A small image classifier, trained from scratch: layers 14.
Rows from block 10 of a small image classifier, named by matrix and row number. Rows with one number belong to one neuron. Each number is 500 + 40 x the weight over its row's rms, rounded and kept within 0 to 999. All counts start at 0. Numbers have three digits each.
After each neuron's rows are labels from the 100 images, of 14848, where the neuron reaches its largest size: "responds to" is what is common among them. Only what is clearly more common there than usual is listed. The data: capsule endoscopy frames (Kvasir-Capsule). In brackets: how many of the 100.
# u: gMLP up (value half) (model.blocks.10.mixer.u.weight, 384x192), inputs 96-191
# v: gMLP up (gate half) (model.blocks.10.mixer.v.weight, 384x192), inputs 96-191
# out: gMLP down (model.blocks.10.mixer.out.weight, 192x384, transposed), outputs 96-191

u.380:515542488541475501529489446428435505498486498481578486473424487481487543550459667526461418495428522508461517512498516545557493492514488530463523493471458475483498501469533501535518435466448486597511533479413509474449454501526465461516522571522515479461482503432420466443434603525538467493
v.380:495499521454505519495461485569461507480579447451511507548495468607519535500472455507414446447482521518486510421507530467558516534473494433482490517517571536494489535489469462475471506525483554511487524521576427446504561477496488596512553480493450444463492466488538446448507523508554511487
out.380:500493513515499419548486459507586526564521524473479538436531494405455493518527466447500480493541525493540513535480444551478494558495435514467523522474476466497567439460475442497539544536533512533517489526485523513520517505547545512504480558487474542500485496561486545525552489526500500523
responds to: finding: foreign body (53)

u.287:516435454479420581462506566441537504489487587459499550481520483495503458581517545493489514470531454487460520552514431506492482552545378531511473564498456437522480456428533519454557485562491532578477520523472540539533495493525495453465508411523475540502450560460494562515473488435432509526
v.287:543524462530417502460520510534501527516524458530612471500528556453484558489523494535475476518517494517469477509476475507501462489503434504513535500488481535540482509520485488504511468532575489479591527518436556551561479466516475451477443589507585486522465488463455571430494488511570469478
out.287:467464550540464542488546462478426558533528469519492450543462525474507463504521546579556540463471568511451525576479512447476585517526503508518470412484532432487454497555519558534514513496543467497475538438503560503471493477470459522534447501490490563485490439434415467486502491458464431481
responds to: finding: reduced mucosal view (89)

u.325:478483463472528465425473554498453452490502475478523551487517536524500538520513485468445429472508449486506485451544545480563466476485537483514522482505522548545507478515494442454504515503474537501591486482471459512545497500506510553514558492467427456526521576476439519463528471537545461440
v.325:512465524389565457416502499491466455482530511469452495526411525557486519535514525547503526502561416521481516463511568545402556524585463511619482595542486493458478497546472483456500551530503477450487477479498502484520486522463508507540529442485465504497481436488472450474489506526439585466
out.325:580510513547473570550526451501516479481551476439440478483447498517507451504445464469501505496515416531470530540481514495536522554508445528459480499500496495513456550499530505545454493470455462628550468493549511479522480477491502461489544478529514539450449559434487439423456502449530515549
responds to: finding: blood fresh (26)

u.237:549403542565443472400574459502472475525557493499564535445501482492523504528529548547466530507472597569448423504441478473511435471479471538567558476496499494601496474490506541445513516554567524546468480423458562504457496429534463495508503542536528480453470493514469553539458517557505542476
v.237:560498476547440511589537531455506495517507445526516432455538479509509470515459513525485501529473437552477433491485536487520443511536492516434581554475448533574493479468503521439470434456432493547523510441515525411484483493489481476528567471523491537507517533516485423440470492397489484541
out.237:522466527544483457517472455470581500524553510508465544532493490487557520456498476394503459461512478461565499468570460522510550555430398526421445470510484508435485553440492468571523516538505522525488460576473459543540536489471500498528490536536493543518515468512526535490513499489512501472
responds to: finding: foreign body (28)

u.118:515479488504491511441498512449490499502464519446471492541453554547481496527486524472458510523509524518483507501505459434470467491459499518418513520481455516529464575511527502490520459562506469472520529555485485514452452555517439494516497572437569489528509508456482462501407491485463566485
v.118:477532504472589469448538586509481492484483484450514505548431545491512488581511474499401467503495458449518498503494475531536465497450473528441472510468463493514475515549536468532531507481455457522542551488446520501523500502541488454498512508487519500492521525504549526453491446492533538423
out.118:509491463550475545593531532525540522468446465541462462465493474462487448505512527524566536475539500420459524563524530590500567573527494502508549484507558453439470471503471534475468514473520490509461589470534541508469470520498534473531490513548495540425474458494485511495502471497475436528
responds to: finding: reduced mucosal view (78)

u.147:515477448488564517448497412521498457432475506472539460476490538540547525357462468512522480416497556433488480504423536520497541506468542466542559432496514490537501492486472539516519493469566542494564533492496451445486533501509490494578497464536491420451574501462438498489528486511488516420
v.147:491471492524588544458540495431496489528484517484488463488486586499453454527560511533532509454542579415519562545443533527515603463486468448506503456447470429456493526510515531546482467493481549518503543501496494490486423512529543557526447516456470552530474565445401510555413475455460531436
out.147:555491520497465478558504499521480501472518521533546495495481495547536466531478537550548515581456565526464515493474543504508600509523531485527492440558487515548534578510472548530490550516537489478479520513538537534413507516516552534504511484565481530491455392510465474465481481531523418553
responds to: finding: reduced mucosal view (39)

u.195:464477457498584477508471472536530471459473463494543507496528504509524528493505471484397485417553571495517525488459512502531479474494491490464432502492579490523498579492457536386536572551460509455514552512526540480534488441518543565552525523497489432469512535474525469446534517481511518456
v.195:508467451506467438492469519482476518547497485537546468481471570489472514481490573444433428459489581522486537475513556475596473495522478453459520499483491548529503474473537510515521429559483543511538633507489475494461483475505499540514516519535485483411502560471466528542425559502545452484
out.195:459559519499515527559575529521545476458548519592499449544447418516484463467464554527471527576422500488531503473453488491467446531523476471510584458525505489524429513476491509502495554486445486493542453478541570464479511597515517450468545524499498536495522515528480524536422467495480548527
responds to: finding: lymphangiectasia (36)

u.369:531529501517491496588547556502524450473556493485532508480489495514498462513472541461437502586458435572463442455506439522534473498506444560425465562541499531471458478483491462438498488471412477558496518518536497416462499536488535440518572429547499516481414511495510486509496479498525516499
v.369:463446507503517485497474544509499573544484542465543508510472534487511508547484490506402467512452435514510471471552490504606438502549478559459436587493490522520569448519565445515461510464390459504532522437468500549535506483539583463520611485448501497489464491513452618479469514526537522476
out.369:497514504492560529435518504595483513531544508503416476547528525458512498494509476507518521512547459510597455479489505498521505421429563510478487526466556504518504443541512440474433518480524481410500407454472532432565449540430544490476506429478479558455608533551503533522513504531490566448
responds to: finding: reduced mucosal view (93)

u.207:469457510537508470510536453460529471424492505479551491473512474482545512467528560506475494413495560497481532527499531488560490428527490513490539440466472444511507577487485543534588501542471474606470542547467532461524522516447494507581482633467484431513436498483504461473466509409562466534
v.207:552460489537441536497496472532448495486502524525535481479457490533544526551500451539555498533451475551489475501478505511430558531520474524496561489550492462529479503536497561503542511524552475448491511486507538555462515388531445433625468542502471480489484490490496480538547496508527524521
out.207:449476471381486536484504519481470516558468510430492491464515578545517533527578498562537529436545475432476414548483540485577510442527535512567523515492555541466552474518530495495471525524538542452457506438518539488537395485458530522513477495459480469511491469476489521566557515532530471494
responds to: finding: angiectasia (43)

u.37:519544484448545476494479598481510511475499549584523527492549517479542482499492518530552514444502406524521480497512468533536558548461546502542501453523545511493488461515520565496449522421558451518488434423506464523449492555602586461527489438451518508526507504504459512468575515486476545431
v.37:554496547464454493526527545566464447488550533457455467508506406473489498514483508551531549536578448551468496478532500466441533547478480504512505560534554515475526442531424548467496457557508472454454531460536515471480567517497505498529528424567515515481496472518540459533486517507478608525
out.37:486480486546503481495517484495479537512549540545474541479481426427451436503501550514504485440456562523545472515537447502561463539417536491460599552463477483515433476510552487424507486513464509528506428561429553442479544513471427506479492514473423472472542501568504546523461518489488493461
responds to: finding: ulcer (25)

u.264:461506451399464455558508578474559456486494532448485489434470558541552482466488496526474419523438461460472490454474490562488506534549503503499556486537492477565508533452477480539518523503525523532561508450470469526505483516557524469527627583519452490463482521497495450467522505521540461556
v.264:564463487543530472520499480568481486408458467541527466488509448510559577423487530490520490566477473535480579402547526468471490468485542521433434497566530563512489534544468494488485472512457451453488515538484496504546540505462507485518509390562487470388543546517488541456522473520487527535
out.264:480498417471509528461461453560518477463475431489483571537534537582451544495501464570487486506532429461477490447566497519497471502520501435519508527525550571524446549501495513500474523549525574402550484428526456502551478447432488560457489506523524468538497560465539476481506505499584511537
responds to: finding: angiectasia (30)

u.55:370542462514569552505514491499518469475458514539537460556503521519494477501502611553450451478449482489548539498517483522502534486450530469487549460446468437472515507453500500579527460566481467563529509512480453540413527575556523509458500554507505483479428509481502503493517505434522474504
v.55:452497452526545504489493463527457424535498504538530496435481566513470543475547535549469465460489466462444548451522522514548578439487546469484529501504457595493457509501493474503537450513489571416576589450518524542508431504527542536470490506539533526504499610415445462536487484523478490531
out.55:580483457498599425556484443454588462441481446498475543518575490486551579499471501453499444468590420441535457466471446568498518456419452501539491514530458484512503514530463500500550471500529551497522478513439476525540516513564517500488503573530480510511511523509567504464545471555473555475
responds to: finding: foreign body (44)

u.1:518575503463481466552514517461566491543505541528475522481492550481452406515510520472466474535501422517492460505513443571475479538563472494532538466550464479468455426518568436473412520445453520548500469500483459460489451518515502446499497546437468490490428526477535457556483494544497520538
v.1:509516547444531492572498505512506500561453510503434549489478492489386429544440478472542488545493442495561465541592473550446538581527456517495452549550607582481419489531514489536428527517426468463562474494519454489463507561416571539472575454517457540528516426504493512464502542516488532491
out.1:484518534454466465411453451552427485532549547450502550484554503531504515480476450489455491501451507493546460511483470517506472458531564501484523538505498586541501530511510492479470503543497545503512415435503513462540559404502508573503540484476471489586578501548517504482541550518542486472
responds to: finding: angiectasia (40)

u.91:565527560448441463545508473490480465521518511489446467496472491509559508475455505453494529554509576467548503484478438442469398543429512529431527526431439542550480459508478489560521539533532462484516491508470537534474480572499468471514521532464552568524529528523519496544412485565485570499
v.91:484561544391496477537567482453498436483472482497494521489507480551458492507541506560448537517513484484458491562464419507477466539506432577564486483484505508481486564547529503488526496463417457470522508564469497498501486479513496425510540465479448514561538494469471571458597449552448518520
out.91:465460484485519572540529533479497489514411501493520508481495464476453429471533566545467477466489547497491486513517474483569462509484488467555573502415552450530563428454534502415511499480427506482488555563523526463473515518464485460452534496467479463489504529566521584473490516514514484538
responds to: finding: foreign body (28)

u.246:470503546535605519473513538531450526534459429466508454474449515468493505582505515544504432466489448487476502515508553541462610470489505478453520488504565450485506524484518505478553448469512560503512531456526506540440487491578605557510479564513473520560460453432421415453568478491501501465
v.246:561558515530544482440532600425524489510567519471485520499553526495513506519543508534524527388543475549444463517482455522567539450515492480522507487544454486469485491504478527420570505462521554540454505482532455480542484567547555505478456520535381490457458520477430411549526434462489570535
out.246:526458513503420457514504512567471503499468525426482540398553529496471440550470480542504541527483559438500511541461527554491552527520498567509558501464565527542489484503498508480453503498488424473515534476518554506481448461469535508545549431503484534498497479499466547448562514509478442502
responds to: finding: angiectasia (29)

u.81:390455510479568501522523491511502483461517528537591483534414542469432446462448499492445535506507541526548551519471487535463470546551434487448489482503587488439558432495496485452503477516475477463569516538488560498454535471518509483528503477502520478505472518509534547505549518533505626495
v.81:480505585480510420470470490550515510461546594430501464424467528589522477450502471475506555505543565457526516492429530454438415572521487558490499483503440467520549511537470551442510546580542468483483490500496594439528550486531520467549473590458524475488516443484494502560429508511454520550
out.81:579540547509460477551492475457519498494558475496528467470456500528537513513473469392497489504535458472517476548512507541447565568513439541437425468547471504422478572465497509510501521528511495511513484586488493496499509478527510528595517545544522546522503418459459491475484480479490492468
responds to: finding: foreign body (34)

u.315:424500521504479507470482506515444564513438480539540453501530508487548541508506572554447423504442507489563547447478502500513472503484530533486560504449469441564534471489506474522542453565519489527532529509460524536405560467558517474455511564483424502504499462531411584452547486479441408536
v.315:476416469543531523505527461511507411516475524445554511519527519512476472459530539621476474471529534497467524479509477457478514437547468427493536485497465511507480548417473559532557491546504587526491541496486435441460533551468511523474455537534496447507391592485488480537488562455480463464
out.315:532456508514513455520483422549505496501523534487428526519543532504518478537466480509549543462561489426573396531499476541550514523444440569470530523486493530487470485565543504507453507508558492448468461512407564498563455493484528465554491471492492527501534487486518565496498465585447513481
responds to: finding: foreign body (48)

u.314:473493562440453471533489434507512421476489503481546484451478468613544535495489493547509533474457482449495575485485493451458512540499470546483464452526504545546484524555473515472467530582527498489529516458498557456604579499466541490523540552525527524495517479444468457511485517531486465562
v.314:498449505536463608492519555448508516542430473536473582525433541480475392525510438480489502557449493562555438507570428488450486479512500506486462467531544468511539461488552438556455583489435497522534442532507521521457505530524479477481546448530528521500406489524542471539515492456530550522
out.314:447510486481484521475455558479487484539425470480487556441555528512472451515512499591471490421468487506471572501455539525563519472478492495536580473462531500492536440491511468501516523470497537536543483439476374570530469500472586494495549541507395466526476454484475480520531516473484504513
responds to: finding: ulcer (52)

u.21:484509536499538368494468460469465472459556548458511529480512478515465504466406457511516504454472470484516526502575463460563490505484463519501441527512538565524477539498462535548470475472468468507538466462506463459536509527537531567487601420544501531507533558446470552454489644464557527534
v.21:489563502493468457480499428576514526542558522562436541497516538580481556607483531528548488459446529461519502540511526532535560565475479496489494513509473482495464550435510494469514452572525534462557444513542472539527490541501516544463520560551518504486583471476409485553470469492490551549
out.21:503519539557514508584481451471484526492494455531513423569484429429559590462484529458480481545541543456535518480504498475487479454430486477456514490494504490502501534484494516545528530504457466477438495478517550492488497515483443499449479530509474560518557545531561473473455486548461503528
responds to: finding: blood fresh (64)

u.262:553507507453564402490503443447532463487477430476496532529526527554473500498507536479487492431526567560483458529471475507508547470547495499470437455551538479468485568529502543462590456526516534548487558540481481427445564511479544591483461537484503514490498455414503471500512495465518489467
v.262:544527556470581477439447495558473521472522531484547534452506563455474468543501477466505447496529518568473504493518516494498501504535538488477456510524561526526480473489506504494577415494521520499515500464535515519504498524493576511515475505533486454466534449463470534521530530509560550577
out.262:470482526447500482455502488574406515576499514481507545498525527432501466489522416528484502456492496591477486544517496437557471463528543477502565542460501542532496511452517462496469545589527565561489439499571441477520498435447544585423543510454481478484534477538487435489459539410520498542
responds to: finding: angiectasia (71)

u.137:474460469416563421451536506488552485474425491521520543498535600523454446492495427476423499484506583460515487544492424586482507485455466525462521483485525470530545543464536492509513498468454483511593518526471473486481477485585629540454520490490498497549469526499548531531485441497504569456
v.137:506419421470492542449526519501488474520555454481467551420476612484463465560526517519500510538509547557467476464467563475485490463513561455555544519526486538516560482513529468436484509524507549502499474464469495489441414440488451526472486539493537487523390545491479410542439468527490443456
out.137:527438475439421510495518480506540486506583489456511518492509509551531557481514517452526543619466488569467511423519519441466450521517504453537437498513501548505485525514471486523449470564474471513473508473527511619517539510527434482470477485459558459496417537513506521515473552559515489549
responds to: finding: reduced mucosal view (27)

u.79:460526469466475504509508491515486523525509506489489558543478519467498458508450465447479482468474531466563486524547473546570549485410525498400488494514568451462449565456502453553541511495483515557591499513524461533530489539479520583498586582525576490512462485518485518468490516444583437415
v.79:538459520607458461508526489476530446519493591558455597479500566447458453487535518484568504516447512519518481544523484577478512510527465496432469473598474520445556473491524498530500490520507542531548467531493521542545546457514545544506469517568502497511497486491536468586492556453500551537
out.79:544536500555451473567520493465526494488484442490446517486490472462488513514454529519506436474549505495485512535536448564499514512544480473491532531542562507488477555450469568493509499500449491514552522520550497498432499518569471543546535481555406513469505504530554475501479534523445595565
responds to: finding: ulcer (54)

u.95:411474475501550497470487524491492527479474511502512546569534522561521487560508539551492485425525490520480497512529428471503493482547535504472458495558515435517422532426451525450589493512492505489492484510553560528444511455507475535564513565464462482541478537486495450439502550503468477463
v.95:441525512530592540490400555548460513457453471492580483545504475574530521559469484555423474436461477523417490418477525440531519497473539494500465468506507454505614467469459505440536541463479503458501582497491507513513481540568516513517529486529530432462455517470491494454489489513516506477
out.95:556564501531462550543599492473567502549523508509463511495563469505518484524534486455545554528444520516522493452483531521569529501477455470480518465506476504483496463455457477490458475487472438586460543450503533524504447527520557444460461439492563533562480513483502518517473457461546500516
responds to: finding: ileocecal valve (68)

u.269:466494510464491486542486501524464497495565476393495486511452525490546478541433532533448511427431459503511508437490493435600506552470479480457537495516512486491479467497458499535416512471438513504496479516510493479451526546501517549551549465504489512407530492463447518504413534518534579486
v.269:476550484530498457557508470497519492484523420505491503493517564528489585528451562508479442476487483449509529461444508506526516508523495479478526541571536536515464441505392499464509479517485516435550526516481528454515446506496534504497540463607488536484538562511565566513538486514495517602
out.269:480520536567515446472497523528516526555600489546466502558524444474523565498534492517449527528545469524503474515456528425555483477483470521510471481511491491513500520516509460480529533469529540421481477492456524486521469519504566480451482523504542551446584511540480492551470466537484517473
responds to: finding: blood fresh (39); finding: ileocecal valve (30)

u.54:471469488462483483504518527438460415545525521560507549509510522542444449514526529541521504453504487498531498511593507506486525502531454435535557520517537573474479501450518528495450521490506558502497447473549478568468491433492479531495525493462397467565491547525524495528500598511499560486
v.54:492467472417488459445512426549493453561472429487503523481534553457414423475492532529473535500541551512572630510519489516468568446487549503417564490403487500533428520446513499557480482521501518501588458489508475528490485573503574559490522502468490515497508537495457492481502519438539458465
out.54:461531495415573481482477521536502514492442574502512475521500495492557533559555517511484467458554546497535566474466485490405499479446491499541512560435484439516516420546487468468583496505494492441417541502490455514522526489469479514525468500440468477508535531501513485529529473508440545443
responds to: finding: ulcer (59)

u.276:475454529472527515461464528541486556411435414465573450509527518497511558489505479576502533474522474530482550500430499498455478496495510528473508463546557443522599507551502602487544510478528428489478512480517560531562514453555530469517479556476457421517439429498456525485577452511456549486
v.276:542545514515520468521525577481558469498546501518561543472516514452486461510518572486464512455529582557510465497456475525606456496553526401484515483533447493478559521462496516541513512481479559554495495523432552531450471550560604532433469526520496521501497506572467551536460496453505548486
out.276:561515486487392433501445489535522535508547470542518539551483522537502512484426406461495511550498472479481538496538474508477483566561445557411450526534436535443439557508487503501490544587525511494573503502553450499551521499486523500526542470514528488477485459514441484470421500497488475509
responds to: finding: lymphangiectasia (26)

u.44:487453448474451549494511527442535541540497450471524555512507547458425490497459586516498426487511545483541529473548501498527506482505512443503492496437615519521505467439515498496533474544468533461553463559525498561412432513482493545483506407525515497523465616539518544528547554485498462523
v.44:554595504470462542519548464426475527514539535526420535537533472556465539562506417451553493525478455513481480502580547483520546500466427497549422506518494534462477531501558428471466560447453499515447479516538404449537455555423497494473550462538446549509497504481501422524478543503484503531
out.44:516403492548480436550509450455544457476544393493506478500451449512516474492463531466510499493519476426541467488518470518495536524512417515434412514550513506443512539480515519564466463519475529548516454522467542517524532556512489526558537563563486568501476520507504539536552467554514519434
responds to: finding: foreign body (30)

u.115:533447467483558432435499467544465453427483517453534512489510479579507529450426500546517483461509492475486514444525542506486506477494552484545528488507548548569457523490449556421506488499497477483507503475534487559486482478545470492593554494547503363475493518479536506446500558526520562438
v.115:425587478512488470540550480482462555440531540551579469507459479531520563583481533536522486520473491472488472511522531520496539530438490495530495523478505526466502544502464486506495448542502432527511479480478487559541444520609458440552466533502499491558469527477450479517551437514499466458
out.115:560557506466532533553476523519539466443452477491445470511508525518529484533462492474469499495537448450428482541440483509450435586482479546448482492509446504476468513479513501503496419547471501531489554487483524473492551574501474523434549517506535512452540489464567439445383507553431523545
responds to: finding: angiectasia (71)

u.143:490491485511559542447490412478513508521476483539503496572475514521489523470534515475422432451476549517497510444527494512540469426542510453507433480474536451456506505428509442392539498507440478536504530619518497540498503493442511552487519463513584441416466427499528530519490495495474503540
v.143:455566571497493505466469495524472647533542502518484509540533458506540525527471509518463443499454478448516494445548527482535474536498476490558507483485511468483452446544557465492493508507433514467481461442532477529499509468453411507464543491448412518522547474530467451492549467570462460498
out.143:453513479514490422541490440549521499503540493518503488452500493474489497496475493498466471549530481446584480521568525545478514491488504497476501534493581529495487505451485470512403529481462505458526387486547516513477464407411538609492523499563479513558535535538505471485640524497525510492
responds to: finding: foreign body (29)

u.126:504475441541494487490515539507501491476484470538519480501484436508548566460433468516458461495485485522436496453551479502525432480518533476482521460440508595514533562498473548454522489516424479521528533473458426564418622458499507553527576533464549450456466549512526481443501470492495491435
v.126:525477525441467469488526526556500480483591485453503478492431532546508501428470541483437550524476572584515504474461502463479494557545547505530458530518546566492515471513415520429506437565515473442509518522601557516525567444453510533519590478533534506475526425544500542484499541477523532583
out.126:547484509516486469434517586570471462480561533431397488557556494513532447482460483466470504509534563575506491493465492406455473529516464498476472551473449486512510517482497489422530476563473509541494473463509454437534542513507521530425553481538434539441546516546544394451490469464441518530
responds to: finding: pylorus (67)

u.19:445522443380484460482480539487512567497520531491512532493536573486500519479462533566494416454490525520491467528570433499507495550525518451549480438514561535535519454374492547488520526539550574430530466544547483541398508488514498529459519480497523488494503553502460454485545548487518503526
v.19:518471514424480509465546386431533445472489459432464530513534489521461564543526525567463477527523528476498532524549481501486553490486410489568482451483520518497507469489509459506532551525430497496485495558593408560547485529449507500485513471505426516543466526484523493499551514503518504586
out.19:529452475546536481469500503477582484443518482527541514473467489553457472519465570509541527523535487447586486462491488550473500525446453554462459504503513494471532497543478525459470395462480448468553464515440564496499483570565482451523488444532483471479516550502506552546508484545481612445
responds to: finding: reduced mucosal view (28)

u.295:389480468475541416436528510578515511498542443592569505449462490521508497553495524521474522486499430491477546481549500470459555492531534515534521458506506507505424558517493493453484455557520467468531497548560507571413520526565566546544518542484554466461460517514448504506540476491488478459
v.295:457512511449507482435441530533429472473502553527494484486497474513530451495495609528517506533531453501490493443533499559459532469459560525618509498470489486566468509503477498486490466554538521478497428456457542475467588544525472518477509457467525513525559504476429476493495529491459398493
out.295:499462499446536492504476505490531453499493435519443509548547494503515457454500477501489496461531488454477543505473521462554459493494468491502458502503464460504518527469485523562453516475489535572519493446525505489505536531468520484401553430525476528383458542542553471452483470511472508512
responds to: finding: ileocecal valve (42)

u.286:484560514531479566470422537477480479550419510588545487566525444532453439531515513466427494518482533530561521448555467476460531501535468468513482455485546468470520466457533491448491517497445534445502494530554441489436496477473495535479512437456424481557531548499525508541477538483496541450
v.286:481528481539507524423429422486428570547402506550480454490531534555437487510523509506518444393524496430479556492525496504512546442543490504540513498481491442516447472524536543415558446445510555494572551488496523446480443459489503521514485474453531488481528514387446567526480489514438474450
out.286:467420443509449482420503408578481545510567466532451546502497537497459484449471490520573555475474479453528505486521549516533577546517473492536571493505501498489480491551470504561448537495594483479533434445475503508569453514467488518497493487510509549436529440490431549519438462482478432480
responds to: finding: lymphangiectasia (26)

u.20:478445539517529525495581503551484433446602501465507474504433519491514478484451552438492514513459504571497539442471509472503513495509497475437497486570562555519516498527430525447496420505458493516512504467501513479520542524505551472557566483526557491504454547478466469447414541508555564499
v.20:545508472482515429527530467507460488492533479495502559563456490527488493525398391536436503464507452544505499461584488503567484503530414456494481560552551545508438516464509530436439536461416516562548477516520463459555541485492551497542591463542487505509480525527496492432463564482601601468
out.20:552567507501506492498443451572481508495499514502456485540608473500523553476475482433479461548526548472567486494497531469514494466395596516494490507469465524518510509511512472492521517498485506372501485526463493579502512453494488527448510452496490494521582499570533576431511503582476437484
responds to: finding: reduced mucosal view (42)

u.268:502510539550524523509562517500547466485575506450419493476522418530523535506515496587527521435514538478475483435461442471489517448456432460547522420512538453554489523455409549478556553533551586571441502474546479452503487557527568522480517522506461537499457566497512465583446507456479539562
v.268:591504469507462515532510533530588507474548566533448542508492498442473495509499417400590467584568475487429503552477479519492509488484488517491462467543509489546480517555517481484503581460537475526499479552466504532543463579475526460560472483548463500524514469501492512536441486538522543520
out.268:475463540605460579488554480468515570544542500509418493515492474464502451448489521520567527451465525462539435549511495527538546504531466514510467461457507443465559470519534504490530526462513476532530471432486578488508503544491506419479510470489512576525483424575501569478599470439491417513
responds to: finding: reduced mucosal view (69)

u.349:522507460434505461491532494491443455500515466486494503475507554525469537491484480563452513501465486567484477452461486465506487512478489507525569510490488590559523478533545540561509475517517475492558517474433463458588456534615504443509497524495502480496487530427430500538533449518497580503
v.349:484498511444541453452485552534451505562544513549444541522522531504489510566509475533467534402544456502520449501490591507550547458487478521552572513511512485579428521549510537471528501537517482478516501419476539523502456395568534571483492472487472542514491472466436471557455430493391562478
out.349:490495577489439556563542510448438526563512501505513487488437492458504482527577467448491520518459536550431536557496564413602493482523512500501441482501522462499491454546529473535599541504481458611458611557550510513498480499456518470495492469490563539467395454470475536520504494459514452522
responds to: finding: reduced mucosal view (29)

u.86:495483474414479423494477493506445399460541527489590492506445535563512525507450473475400422489466483552532553452544491482520558473482478490469472595563484554510475571428525525530515528542471530574539511548544419469490543471520528506524586513581500459441467467457487539440494626437534518477
v.86:458503515504606450550455477541451460471501540367454515509458504541536561531455530524526462459449487432484515441458561476564527447474548496508527560557456490532446488540414488544565498533454535479461540479495494475504515466533497550538532484593495474495492542475477524510481548484434451470
out.86:494496508481529524481444533523459498470382532476533513465542546506480468482507467507486508443597467473456490541464479535422459468477511563489564493488509479554521473568538532482584517479536470443525570524456554421535495482459467420505482503466562475543525514467542575453530480413471481479
responds to: finding: pylorus (33); finding: ulcer (27)

u.22:539527440400474420537518453461568496411493554515546560542536556531465487456472539552449438475489556510511502504534414560537514507527494475557497456503484448489508561438461562535471518461476493542540533547478436513417528507511573519500539522546483455503463487491442484424447522439492540462
v.22:530468545494524521452508534522507501491393499500457468532563515494563523508535449524520470492536441508466526513471573517470529481514530536496501518459595396535457468487548505483563509501523445551472540459529426512523495480514566485567491466518346520433469432495490472521584498524463497539
out.22:471477544481553575481497550452462513525455487542517502567551501510501528493588473541503497403530534538489434505480519470539474402439532482485513501472550460508557517478499515457532546509491462500392474404488544462518451463448466557447442444463477494539468522514557527522515486451529525460
responds to: finding: angiectasia (83)

u.153:482543453474526504543464577432538527454484538547532491574491457492496491470498557515370403480471501517502448500494448497594486569558484432516477471477491439517471448442540482480502557449472556514519547596478485479425502496519526452533522525428482494488520503477477520475585494475526497483
v.153:466432478507618504506501479495472548457498499506595534454447526466531538514529508446423457509464528551494535415515490498495499456487556476417399568528481538534553483508515466462554503478455514474483537583478546524479522454540515488496479502467589472487420519495476511469525472452466504483
out.153:526461485461536490517476437449519447473476442528494424485427463555498544542524581507514511541542483473490565498501521538438515512465577478521506521559453512542438501529481514525464493502511497443454530493513538548483525508531507471553447539485518488534489500452481539523459499600513531524
responds to: finding: foreign body (43)